Weights of a small sound classifier.
Model: 27.9M parameters, log mel input, arch conformer, norm layernorm, activation gelu_tanh, moe expert_choice, layers 12, width 128.
Training: muon at rate 0.0087, 2800 steps, batches of 64, held-out accuracy 79%.
Data: trained on single notes of musical instruments (NSynth), 184686 training examples, 1.0 epochs.
Rows from block 3 of a small sound classifier, named by matrix and row number. Rows with one number belong to one neuron. Each number is 128 + 24 x the weight over its row's rms, rounded and kept within 0 to 255. All counts start at 0. Numbers have three digits each.
After each neuron's rows are labels from the 100 clips, of 14976, where the neuron reaches its highest value: "strongest on" is what is common among them; "loudest band" is the band of the loudest frequency at the time of the peak. Only what is clearly more common there than usual is listed. The data: single notes of musical instruments (NSynth). In brackets: how many of the 100.
# fc1: first MLP up (model.blocks.3.ff1.fc1.weight, 384x128), inputs 0-127
# fc2: first MLP down (model.blocks.3.ff1.fc2.weight, 128x384, transposed), outputs 0-127

fc1.264:143122122167153147167136123098138117134107085128147086153092151128106088136083150112110165115086105109151121118130163132150110124082108140118110132087109135177173100125135101147139092133148111101118143132120163122084118112140177100110126132140118146145144101125149113137116086145125142119116153150143109152185082118120139105128129154173113163152149116121134132126146109145186165162096
fc2.264:137110127156119118124160156081138113153116072084153084187142114117143151107130115141185109103145138118096158127133104192133132140130128141138108093113112118128109156136115166130160148130142145118133116138094116114129146151082144097103132101121159126102092129159152133121163106137136187112145103092128156161125119101081131113086118107171122113144138128154117148166131114112130140170152
strongest on: pitch class G (93); octave 4 (57); note: G4 (57); note: G3 (29)
loudest band: 250 to 500 Hz (38)

fc1.272:149097128094144122094137102107153138125114102138145137141061138182123131150126134146110154115106145114163074091149162102073128118123097157115111110119064100160143109114137103048139151113148108097126135133137132092145108093121119149128127154119118133133094135168122132166149125132137092113139117105111133093104137164116112128158142157130091125155113147131164145090106123140110124159143
fc2.272:106077120150159134125105137125131104170146120140111128148110124155175156084134128121162151134132171150160116169126096151131125108117138099102136132133163145137113095174124153132080111109152125146147122155118117118155111144126146149150135127131145095111136077130101119085115148162137142074128155123119147132092143148177151149103135111061098141102192102153148107126126127171104123143132
strongest on: pitch class E (87); octave 5 (68); note: E5 (67); organ (34)
loudest band: 500 to 1000 Hz (45)

fc1.7:145140146130122135140124131129103111137110127174148085149118113099131160108123098126124153136106148130094119119118104167119139151117118103100132132062179147138158127114134176166089134103121130077153157125126124138134166091144143131157117148105183094155133135104156155138115120135163152148089167137081090111113150087142173160142138115099129096148155142120122108131100122134170177137128
fc2.7:113145133141115113127092121145178123162081099103131126098131128143136117152154143123118155095154138156110108095142157108130117136113115115127138098145087119127132114131116102116168153126106174123125128177160147100105132113150111116180120130100092091131124168042165118120151131152110103144108140120127107181130090108129129158109115138162140156183109152094141118094126123104137101165130
strongest on: octave 6 (75); pitch class G (32); note: F6 (27); pitch class: F (27)
loudest band: 1000 to 2000 Hz (67)

fc1.243:151121122136157107167120107110134134151146136139056157173100113151134155152080103116128128141104172127116141133141132154074137126158145123147118099142106138153128095137173124140123120095132156084135098092096096117107154127142093126168098186124132123122157119136109130122159097133157146144129144147102132131136138147121115137135120131182058123153093109138149100138138082162111134095114
fc2.243:086178154133147116084094152150135166153159129124118119104133166149169153104171143130100120154127119137144131100126137076094100185111132132154132141163131111117131127112092128147143106110148098075191116150147148125121119116136142137141155133118144136099124141118114136143153147128144138152094123167106119177122093129100129129086146158142152105132150160112140072137093118148171127154153
strongest on: octave 3 (82); pitch class C# (60); note: C#3 (56)
loudest band: 250 to 500 Hz (37)

fc1.308:155102162135125144101126155138142136141145119149163129167137163096121139119161135140112152088177164121141123096149071141111116114130119099108168084114142155134090104117163158135103119128129153104130120115093146123145106100115124085109138159138158107138149128136122102136127150166133137111096123119157112087154124117093170157094127137153124062145156106147139151137142172113142191149094
fc2.308:151142141168079136158158165121149115103154154157144134120098132149121104137154180132148094148140105145107117140125108128129186155102114130147161136125132108178180130105071165110151137137123128114172131160096112103110161134159143123136132111092097166117105132140160136122123124113119127142110098136116112137128137147130076097155107173153168116153099122103134094108081135148141088116122
strongest on: pitch class G (52); octave 4 (37); note: G4 (29)
loudest band: 250 to 500 Hz (41)

fc1.19:148107132133117089135110121153139166105083139107109154139127136139156157085102111104112113080135122109121123126135122090127151131152158144112114150155115135098146149158098107101150088143187118146177141157090127121162089126157115194134136110151137124097168128081096120126135151095118126112096139098120149117116146105144124147141124156144132090095115121115139132138125097079184100144095
fc2.19:124171129091178111113166160136151146184087121127148113104120088159114109145099089133135107136141094187157137130135099140101127122148146072130110118137133105127131158121125135115176119152094109108121109137127122121135150155114132070116107104113135134134103123146114095081158117166108158137152134142130100133146110160113050118126124132162135127117126158138131119156149084145143164132148
strongest on: octave 3 (63); pitch class D (40); note: D3 (33); brass (28)
loudest band: 250 to 500 Hz (41)

fc1.71:093129134141146133119126093096149160135086155143128173148082119133108116130106126079126120130113145097107143136150110116125149147167137135174142119069140124149131118157103089114150128162101106116122106133119189094126100116152154115123223159133109155130099107099135112143115160161131108136107127155143122137124123122183092131125133140100107171121096104107148119135093129145123118152112
fc2.71:112138128146172190076150154125158089166095141145113148112111117109128099134100143133122130112142142102116107150122111137135169172144137098133131077145152093112158119104089116140138163127129126126127121137092131130151170162159126097149113177156140100155143138110132133125138175130065131110096121129084146116139121102117090125120104096130091167141156144131083140165137145103151114138114
strongest on: pitch class D (55); pitch class C# (42); note: D6 (25)
loudest band: 1000 to 2000 Hz (43)

fc1.77:151111078116084107111100138166157110127132113087126140132149142171136101127134117124133091088149144160141129111113109133090140082129140158163173101096118120118131128093124165180127112089145130070118084130147128135172134140144155115105133145129113115083146107151160129094137138089141099146125125094129137169123132134123166081103150154093130128141102111093137090106089139129152140144124
fc2.77:122145149113091130096138113169150111134126103117101152089124134170115126143123155119176135151137135132145115151162115135082135162125145124107178115116064104138106135068139127072148152158118142117125139097149168084152137144104153109108147147109115134128109157143132130141106122147132104094122135100170126101121105089084160106103164081142147146120113144165108111095155132130084129113143
strongest on: pitch class E (59); octave 6 (46); note: E6 (46); pitch class: F (27)
loudest band: 1000 to 2000 Hz (47)

fc1.226:087143105173109120153128118124109145173125124165131149098129147126103155189152121102137131152112150129164131163094167144114151077149114097119092130172173082120150122158115148128159097124156145122164155121098137131114146124114160140152123135139140084126126107167153150114141108159132093112104128085134120139104102111142163102116182144079112143122103103155142160131153099132125109134116
fc2.226:098112131121087121137182157141131094146127095112093139108125104093112127153159133091095147137167174129079147103142125095144128103120138130163124117110153119142165113151152127125139134131110108159116105109119121097138133110106130154115143106139160135138152136168133113108183124116104138091127095136078135101093100140115189122138092104163119112101109087098136107136113123125098151083072
strongest on: pitch class F (60); note: F5 (46); pitch class A# (40); note: A#3 (35)
loudest band: 1000 to 2000 Hz (29)

fc1.227:121111105156111125116134145118147158139146120126165117102132151106170114133118158105137132139139140156095083177143159155123120112148149157170119152143121106147106158172116107140143123202123174129114108153081146125114142144130133072176117137151098117130129115172137126102118120121143148077107093107154120120153135098119147077110140072117105140123106149112138117109137171153171123110119
fc2.227:114092104162125175114176156102079148172164087117165141122137135135141154110124159116137173139097133129081136116137143152131124108139146150102133130107152110171124126141123128114111160192141088156112105175134128124124116136130136139167125163150159096157128119121120112099123170089115118144111160124131151169146134153123148118097107154145122177128144134132166138161150137161124176155119
strongest on: pitch class G (69); octave 4 (48); note: G4 (48); pitch class: D (31)
loudest band: 250 to 500 Hz (44); 1000 to 2000 Hz (33)

fc1.371:156153104117152131111131124122161120064154125139113169131099131155078156152150124069103111111118115129111145124142098164155133128133106099137071141117146123145095146116148133102082107103174132072128138123136146111129093117139119082120111127130149125092110159133125127155150149124166127163171104092171145104136144134129107133118075134134127119126084164123110109148152139126123084164108
fc2.371:138143111122143131101120108117172075126154172097133161069129138116130152136121116098152159133163124193123114104134172101150109155108174086157178105109099117148172138133099177111098124138105115172090144150140130116148138096131105138112127166135118144106140145136120130143129106120160100151138141060131151124160091110099141140126144112135119141152133127124148133168116138127124112141097
strongest on: pitch class E (82); octave 4 (81); note: E4 (75)
loudest band: 250 to 500 Hz (53)

fc1.240:108126168112149130155163132135149098146158161129133126104141119110172131145138152116120130138130109123143111100112091099134154150136090140133149133139143115134137129129180163114112090155100151156106103156123144134145095131085151191141129099112086138099137151103081134104121130118173108084115099129080202122137133156151142111110112116107143160113133076148167116114109152153137132133084
fc2.240:139154120172086166141113156148135136078086123104113151117121162127133186140108111117146099139143102120103078121096112135091107083144145134075094098105112129171147146120113133133140122100127112090140088106130136119112141130143140147112146105095104124074131139105154121106095138132156137139121152115110170116108156106118154128132118137136111165106097113156132146171162144099116167158081
strongest on: octave 3 (74); pitch class C (61); note: C3 (55)
loudest band: 250 to 500 Hz (38)

fc1.12:100110129117141102124124110135079123117112104150107125154136159121156109132096123131129137164139167169161111134158074126085107088119124103129127138097147118121181159150138150099147141105131132126138102132093125103104079111159132149172150107081108131100111119120074164132121147114109123144127097163115106105132130108106130091122119131141092095107133137084109119100143164078098078105152
fc2.12:134145094107121101122137153155125124110150091137181100100133102151162113150118122107135127101137091116099118099129153104128172124144116104128146136092138138130136156120128114123117135163061150152137108154145183145120122136118133132197132129092102145179065151113186132074152129142096133096112110104138157106133132140145177104147137170157168129139117136134127122104141121137135130108122
strongest on: pitch class E (89); octave 5 (87); note: E5 (83)
loudest band: 500 to 1000 Hz (74)

fc1.334:121132092116121124107067106103123115125130117156119166138108117122114163151106131118144106112144122139126092160110096139095171127098151068100134153139118126143147146136107104130088107145124106103112118121099130176113110147121172113160122128098120073127150094157139084112128081081147099105094119109102120096110132108089126124136160121165115128113171155120115139141146130158057122115124
fc2.334:119118178124148142089196153151085105148115165157109108128122161110165103168134162119119091109142153131099118172139115128112111197119126137160175161141174116108088132114146138108104087127126112129129123114166120130115131122103138107097126091104112179134125140112158127152142122114158133135140101116141115131118111124101097135162114150139097138114155145137139147126148155098091117138184
strongest on: acoustic (71); octave 3 (54); pitch class B (46); note: B3 (42)
loudest band: 250 to 500 Hz (36); 500 to 1000 Hz (30)

fc1.103:154154108114106161136159130123111159110109130093109120136110137165103159134134171136143121196125078121157145108120131112066132099134140143096133121093119145144124128133191141138123141135077098122124135100145142071119133120149169163097139149108141100106127065147134129116145140116128107119120118115167146120089083127078153114087145136117104105151143134132123101161156132162107127127121
fc2.103:125119110131105127147130107165178099131126127103136144192169143142081149140159087122125120149146142106127138127094155105160140136119110115076114102154166153154116123154124163106132157081158123101126153103112104118089131138096110129154162119102119131138134123099118122196104132159136144117091130113131070089140150145102131100120149125142128091140127146126167120124144174117115114078110
strongest on: pitch class E (50); octave 5 (47); organ (44); note: E5 (38)
loudest band: 500 to 1000 Hz (34)

fc1.342:122158117113068102112097117107102141129120142160185120126141165131153150122106161101115161122128134140151150155125155086079148143146102135119118128115126173142152113131166085139124093147141137119134126109123132142130143109106081142107154149128138151120127130106098100140166115109173121074097124120178145107149147111109154132109068151120160138114137094140162125168119180133112136147174
fc2.342:145119159110173099148182120098139102082113105186155112123137114119179098150154123137130150106076126120115136094132087105155095094183142153159130132127162129133137092141120106132103118066112122120118122151160161098091119115139152154129114114135139095140172127088147101114102134137175103109101125122100143106118138146137099124100115126147100113110155133107123116125152135146091136110109
strongest on: pitch class F# (25)
loudest band: 250 to 500 Hz (44)

fc1.106:135145131140129085132161139149132102104107176103134122129120111141150120138118178118112143121182103094145143171084147150136116133123128162165143171083110134096103150097156124152129135100130124124111117111122136121099079121120119134158108146109100132112086107096128072122099124120146182133106150113112124100145140131063175101143124160132123177137115145122155114118146122104155093175128
fc2.106:087119124083114145127108087149159130090174118137118168133138119111138117129160164126088155139158088162115125155151126160113140132145149135174119133092132154165151154117169090167119125137136122102144168149154145103125093120097089124140099113154141145120111153166124101120120123138127103109148124115080074166134158137119148143090145117128166139118129107087122141139116090116091168159141
strongest on: pitch class A (90); octave 3 (74); note: A3 (72)
loudest band: 500 to 1000 Hz (29)

fc1.161:156103090125088103088149173147124157167120143077101144165156102141098094121134143119138102102139113138131096120152163133157149095093090152161124154109114111106167142115149088153128101132124118097180129119128127113125112123175097151127125086070128123128168105138121145118134141103156097127123122096117155109102129110154139156123162143147117117149136123118128140079158154140160152122087
fc2.161:124085098103126117137109106142108140146133173135157139115104082144166136127126117161127101092101177108101129123134136120109143141116126101094113165110163130112154143099131070124157112125136164112110146160136122100089142157138103153115132147124056140128107137109117120081102095121118160136135147137105073157151128160149126139129158122071063121147130132131127120154113138105147102171139
strongest on: pitch class E (46); octave 6 (36); note: E5 (30); mallet (28)
loudest band: 1000 to 2000 Hz (44); 500 to 1000 Hz (29)

fc1.38:098136124137118171081133152131141105125171165134151130140089123110142166149100134098107096166150139113127112141155122117120139158128118073102146136094105147089110130187141135140079103147161140096121063118098128115118142114152132091087154116138080137104140136140075084114130113114122143139155152144114129154123117131108129130116117114114082139143143156156134137154126140129107161186099
fc2.38:089151132086107133105137125166075194082137163109090136162125143136134130159157175076184137143130085142119151117159141119121108107096118132093127142135123130141147109130114145109165145119190137075139117101135137135088148114131153153120138126137133127119131129104111120158114122125134152148157087131117084097134105151149126129145087128114117103139136130090097133129147162147150174111152
strongest on: pitch class D (70); synthetic (70); note: D7 (34); note: D6 (27)
loudest band: 2000 to 4000 Hz (39)

fc1.223:096126135165078102108114122140120146146105142126114154123151151111126160120138146104132128155118129097101110166149093138142135136145133151128191158146104143095145123151081142104111116138081099084102131129142170137134109110105119142127071086107114160098109160136107162140165103105151160153112139152139123156141137078150135086137160097135150129106140144098097102096140145130127092079126
fc2.223:143174139167127121143139141159121147109142152141149137115095179140139132121131156152105118113116154114142098108123192119085152143094125138128158175120067131102151137114123108121120120118138102151113086136147093126114088125116122157153122136115089159100120135115090132154134096131082115140129170129108130085120141086152162115098160070102101161098126151152107165123134123096095132129136
strongest on: pitch class B (94); octave 7 (43); octave 3 (43); note: B7 (43)
loudest band: 4000 to 8000 Hz (42)

fc1.180:133107180146079154148100127122101102106160102115127109077095126166133125078112112115110152088129107080090103148114113123139149122132128142129111155141126116125180108120089165120145106153133128104109143112143163119102101142146119142101119169107120123130165132152122133153159139065118145128164141150120079085128115146097109108122122136099114083132137124174143097176125125121155110128099
fc2.180:129092100102109143138135106133110139128175136093112121126162100119135151147097093062140123125139111130169096139126089104184107149132136118114136158117137117156127147170104115148136157111156113086120128133141130099118110121161127177118151134154137123144134124108148129209165136108136113129126109098108138125119103120124151121125128133103136203120057106103169152119130107143107100127113
strongest on: octave 6 (71); pitch class C (69); note: C6 (65)
loudest band: 1000 to 2000 Hz (62)

fc1.44:151110105115132125139101149118161097120108138144095142123075087132135125096132085135119109131119161091107128167131127085073143133159095101096142067135103084150125121182112102105118117116136094108157122098129097130124128125114151126150118076124121107094130105108102116141151125136152141149104132097145132153085121149127090141122138122182128084131096104141165122073124138152131102117148
fc2.44:138125137092122147123134140141172119094139104127115128115137114108108138125119123099110125094092120138092107057151130123112096088170098154122155134104104156122116112156109143171124150143104118124106071185088125155142125156146133125141119160116105142111117149132159118110154117097112108126115170148108124159142120151170119093177166097125134126112127107185086097179108111126140119123100
strongest on: octave 3 (95); pitch class C# (73); note: C#3 (71)
loudest band: 250 to 500 Hz (66)

fc1.9:144136120167119166093132128118122160119100105157097094091086156099092135094142092096104149139159098126147128129154163161107152128133085141157082146130136125163118115118164102147167154157123132116142084173123116163121115152128113096141124086111112149134164134158154091121147126116168148154091135155148102126097081120122154131162160117135130140155107133088133130121104164147106121148134
fc2.9:127099150109116158154094148112145105174115161123116167129140098113131115109142102108133120151107134108153123114084127114133106089136128118093101115156101161127135117118099100123135110111114097123112126166090144122135176100131145148122110069090129104126163162142089131174154135124107081098129137156067082105145149135084145153138147134103121111152123105135110139153162136104100118133187
strongest on: pitch class G (30)
loudest band: 1000 to 2000 Hz (38)

fc1.126:136140106114150163131183134095127131124150124172115078110132103091156154087112172111134091134112101126132118152084154160136151096114120141127100181094128112164114107114105143163126123159128132124143162172076129117154097157125118128147144112115106121150112115150103123130122096091123141114155105140152162091164130135123144148155078122154097141112118119111119100129155120086128166178145
fc2.126:125115151127098128090152144081117103123126130153091126139115143098123103113123148124152124129080127152090095126166147091134151158121112148113165097132119092137153100148147156117149129160095129140128092135098122129128147069132164147120131091147122089184125113140090116154170116129134169087111093143155130167180129119107080140089125098145131099145164145126098101100129116146150131124120
strongest on: pitch class G (98); octave 4 (52); note: G4 (52); octave 3 (43)
loudest band: 250 to 500 Hz (57)

fc1.253:115152097152125069120170182144159135122136098125120111154093108151128152160131109109140146084149161088141120087144165096144088146126118127141142124112159139143139125094083146124103173093145125134148156097101109142161130125116111143105147122131132132131173165150153159148132157141101140109094126125143149143106112143123165105141124142171145140155099054131149137141110128154095165130119
fc2.253:090181126107101116138107119092096140078151112170103141112112163128173133117106178161148110126068109133162163101140146128135146080097103117121108138124153147133099096125154111132132145156121151185118154137143126125134145151112121112124108131118093127113088121119080127130160145192128132150152117135118120121137112104119099110119092133097115121129098090140105135118168125170129170116108
strongest on: pitch class F (79); octave 4 (77); note: F4 (76)
loudest band: 250 to 500 Hz (59)

fc1.310:100154141095122103152146136139174099152066141128118119149116132126140123115124121108130118101102094117126089126143096139118107082119132123102160153133160116112125144129150161156130129152095127143119138142123182094129118168147136188158134088121174096080150130121124138124178138148137156170159148151103144117115152139104150163117138104149082107115150130128145153121082138122174096087120
fc2.310:168107123187144169099112097138148138119096109136084085110123152127130123136157100203139170108123117116096140102162135091138110131137150136144118112097159146163119147112166117117153137133155092131138132153134096125123108154118128132119142195067158112091120125119142120111163163129135154127143108174131128121150143116126102104123137155102124136140077118171157141140109108129138141095150
strongest on: octave 6 (44); octave 3 (43); pitch class A# (41); note: A#6 (33)
loudest band: 1000 to 2000 Hz (43)

fc1.67:109125105141144114139120110177101092119108107121134143140126144128111153140093162111150102164137113094081141139144145122101124078081097128102139160101107111155116047103116208112158158124146125123123089149125144106125147109095158107108148149162118120125107126137107115115146124130106107087145145110133130108121150101119145152104129095146097148097073117128117094124147138120157098105140
fc2.67:159145162150142115150138131149090139165119125144162138116122133144127144105136130119132132135124123115112098152153153175114125093152131158137140117125080112107137133119117185087117122109148170078133120113149098121131162125093157121121133148096143078100123123131109163120145092100100154118160163132130099129077142099112165151135098119169120171103123176144139083112138157080114167127165
strongest on: pitch class E (55); octave 6 (52); note: E6 (52); octave 7 (37)
loudest band: 1000 to 2000 Hz (44); 4000 to 8000 Hz (37)

fc1.144:118113137124121138153092140177168101128133095119117151117147139114149132106165109095137141134090140125132081117135130158097187148157129117103104098108120142141158110140119097149182126147129154161138110137061135115185134147114120147121113120116150158136165113130138108153142139132144122130162140131142129136088121135103109156122111113080148099128138069112086106093162126122173109082090
fc2.144:097157145130131170124139113141098157130065098137107133104146162089131222100148146108154125103110094137136111145128108127136113112124098144130103153082123121105160108120130110132112147101155156126106135120131153143090144109141130094136178108111176107101108143133134136140141164096116118131133138140169127114093162157139133111099114134136125165113167121135137158105103111185082136114140
strongest on: octave 6 (48); organ (32); pitch class E (30); pitch class: C (28)
loudest band: 1000 to 2000 Hz (43)

fc1.276:120121107120130150133087115101125200094144085145094109137138142124113100112144158127136136135112115146175145109134145117176130114124120134141156141116137088128164162119098131128140109120114129127126141137069134090127136121164125129129150065138145142106159129106102139133107109122114160128152090136140101101156116128165101115135145135190149113103094110109102128104119132116211148178096
fc2.276:130137109104115173175140126091124083152162132117118106145163102138138129086119149124133102138138052123106138093141092125125123156100164116154145112175134111115130154118125143085129127092143139186127094126141124139154130101091100148089155102158113130140171149092141085112134093120109071132150156138154105141122117129107125131104142121123142155120139091106110136153109117104126121154178
strongest on: pitch class B (29)
loudest band: 250 to 500 Hz (35)

fc1.273:106113115108102126102109106086102173107157115131147150129143184152099108143154103112088136156123100123098136163166124120136081135106095095132150129097126137122148120122145099108130116106076138153098124122109113114133108103134129123139184110127122110121109123093098146100118139181119143109161126117175097112169085171186102153104164154136124102099122149124148111157135103144112138156118
fc2.273:128102137110146153113177132136112116146125147107144143095144145091126147103093122129137147142123079178159115155117140105159135163142155134109170110163130089126095165114109146095160055111121111145142123160120126145111145089114125106151100110144125120133139148106128096167099130115105128105107128130156089112129129131195097168115149122137137099152179139150109107148129135140156121100181
strongest on: acoustic (70); octave 3 (63); pitch class E (34)
loudest band: 250 to 500 Hz (33)

fc1.252:159137183150097173102070156136167149152105145156155092108111157138124101150097110098130127138146108108174091133148074124140148164121105128120173125169152129183109117118125140150104160148134116126109123146134162117127075137148083125139086147114152130162134112095098147105119113155138131110137111141160148121176142139125126132146130130120112135152144133153085131114128148141147162085127
fc2.252:131153190157097150134126114115137149150149201136148137114135112101166139115142127109102141126155180130127151141114108132098159114156164134140133113194129143117087112121115131144103136165141152107128118129137135115127126144133102125127125155091181112139157120140128114121176126127155171133105195113124131141153176120133179162155123117152135095137125110085134114154135106105129131072137
strongest on: pitch class G (86); octave 4 (80); note: G4 (79)
loudest band: 250 to 500 Hz (78)

fc1.128:095104122087130113144113162125135109151136121112094096113148139121173108135121124097159106100139123156101071157121128113106121150098105127101127154115111139125136164114096138146152126146150070097140159138084145135079106139143125143145136122074104186116116126107116118162154128127144147136154093122162149087103127128164159086134115115097097106112143088129183145148110145081144134135140
fc2.128:115136111133119116142120119117158120106128141100115125130118178144120168079117147126151119119151115142138139148117147154154112138143099111110101068131107108136120122127090111131159126132099132099123116091136097174115121113126112128079126133157116147111109103090164155130123169124131088150130109099135164174121135080064115193143134114080146103176121130160104161112166145099106110127159
strongest on: octave 3 (51); pitch class C (43); octave 6 (42); note: C6 (38)
loudest band: 1000 to 2000 Hz (43)

fc1.358:166139107111129112109149134107136134164162142101127137118113139116127135154147126159115168157109172164094114178129146128131090083131125103120154173141121119126113134109166159129102105108158133123131121118125112101164129137138098078164170139097162120090124117092151166132130158116143177066124110158138153114137177132129140153138126111135145188126138171108107110127156130107081150120116
fc2.358:120098151141157140148130132142111097169125127113127121134130120135105118066147100177113163108163110160112139116156123108150128097139157167125166141120154124149126117170092147114092137133130168124095124121162139109186155129105125157151159134141083122147092131139123148140087158116129125095115104140128097110089149152131144122086107131144090112143099145172157167154118154099144186150142
strongest on: pitch class B (61); octave 4 (41); note: B4 (39); organ (34)
loudest band: 250 to 500 Hz (46)

fc1.49:121131143116114171150105108123153101145115151152101137125119150151138119142126090127105134083127129093128059147127115149052108098165152115102126136163122159098130164093152128141132120100122135121104147166135105127109137158119146116132163085148130165116149116139092144111077131089130125145153128136162147127139154121132104090149094116176123152161105145110173120138154112106129083109163
fc2.49:157144101153164148133096141173124160135050162080142101151136107169154129143141113128175108148101113112155091126126111102110113138116171139141137119117159130125107106114066134120152146156129095063113116149154129111110164156118123090119125113094155144132154094120103072146090121152082133114115139162139134150103105131127152099124122120120143115137119148126117142132130144146104146138096
strongest on: octave 3 (90); pitch class C# (47); note: C#3 (47); note: C3 (30)
loudest band: 250 to 500 Hz (38)

fc1.298:102145121110144085099098165112135091096157168151116115128099113116129148149105142108120160140115106156131121131180157100138163103088139129165129153117145119101105142137098171180130092116118119078128100167124101137117108134119097167115118118085130146109107127111064162111088160119124145131114144147166172136139100117122150146118142124163137103170114086131100148102145111141131116116139
fc2.298:140105126112135131142122117127153146118104112145111112114170134094156132123160146148117115081121136115106133110108140106102115127137143113097103169129097133133116139150118121122130189118103128083150104072172136132145136109120123101106124119150144059072105180155157112142118126112106183156133101147140127133183082147135090109096102159129170140079128117116114097109120141137156122149114
strongest on: pitch class F# (99); octave 4 (91); note: F#4 (91)
loudest band: 250 to 500 Hz (57)

fc1.258:137129109164131097091143133149140166116140150170096122152111113098095130118127141121130138103108138130134120136138082172141130099123177145076150155150110138116149160134106119122215148146123092147152098122146139162150197124137109164150163113114111116110130144122113170121118126136117128111157127131072097138119149120119110143106149163132131175167129091105147148169125127126135162110118
fc2.258:115118156129178129103143123137153104109105098121110138117127115170088104137104161117095127122144118137138125140144158157122137110146087096132142146156148145158111138123167155126066132132153169151125169108171045111132146182151129091145113119130083161103100128123136136119106163135126135103179117119130154152143122093119134127104100103114113165134127119161161157129150145130128144172146
strongest on: pitch class B (93); octave 4 (75); note: B4 (73); organ (43)
loudest band: 250 to 500 Hz (51)

fc1.344:131149118168063170130145147140145123115122133103119141156099140131124134122116065127096086101122084086145097143117132126101153115118086105128173127092152115144144137147113094117117122100128130085088138146121149098105108171113126147134153117139078131092113115159136122125128137125136155103140152129092091187139122129127098151098103143127127129119105092082142101107107146157097119154169
fc2.344:143140132158172122081107145116124167107117104112148119088105107123139137159088091123145123152156127118125122098145134136128185133144122099123184115161114140106117121177142125109195159121113111124108120175153150120127107152159108151113086131132158158125158130112115122146126156148112115124166140149108094124182100150133143125084122100080177136142111149171128115147165157132115132133122
strongest on: pitch class D (82); octave 3 (74); note: D3 (56); organ (30)
loudest band: 250 to 500 Hz (48)

fc1.111:128134150096100146144100147117155144130173166166126157155127150138085168131130116128156175157120143124108119132140063135085076137123145145118107108153125124162142117145124075134103197158089097096165074139143153128152125162130146109150154119091113112161158128144152154124114129143122125093130143143156155117123156161135104153121142157120134122128141142136090159118133148116167122142133
fc2.111:119099139176127095160110115089131132137140070183083103129165129121081137111149118097089113132125080133143137097118200096119131164120117154151122116109184133159118098142083121119119134088094092121132090136149135091137103144154125134169147092167149137114120138145175107152112120114147101108132121117158110133123129132148141143138123124141116151114144156133121159125132151142094150118153
strongest on: acoustic (67); octave 4 (59); pitch class C# (30); note: C#4 (30)
loudest band: 500 to 1000 Hz (29)

fc1.65:099151139097161161142102155112130117134148148166139095116085158185118160153128126089135110108111154131154155128104134142179106116135117137121163127120191084142151129146123138132099165138146117123113180097158145120097126154134150103151158107114120113121095163120124099090117121150129166103127120144136108141136135085088137144148111106105156173158093151162120103111119123143096174120121
fc2.65:143100182167129135125126120114169113093125133115120100100144165091131116125091113114101141121108132120129112089140155142131132153155149159124130080107111129107108144154125103120141178172157152161122152133148121088136112116144148100105195135132114098077078144150109142134129160127108095116147153170141147137145124098083141129159107107136152133128166135115154118138169081096130140139166
strongest on: pitch class D (100); octave 4 (95); note: D4 (95)
loudest band: 250 to 500 Hz (90)

fc1.125:117131120130134177129098114100148100110127170158109110114113135124152157122148109100075140096115140140142125156113130100155152071128121160126122088165123160126106120149123138121130086126159165135139152100103083104117082137159155153182170102108148155131156125107123142099187152115124135149134117139132130158114108106089077131108138148161132124115085104104107152161154116138138107155134
fc2.125:100178127154113134111138144125144174188123142117125133110144141135099153159099185110099144121110106147124096119135130117115099130164133097131147167100131140119109121139120161122140116163134147116133100137159073111112125183132065133089144151102172110142133119118154129139098074141077120095107102115164119107116102166119125136122125113170136101126122141150155089147108107148114131100156
strongest on: octave 3 (75); pitch class D (53); note: D3 (39); pitch class: D# (36)
loudest band: 250 to 500 Hz (59)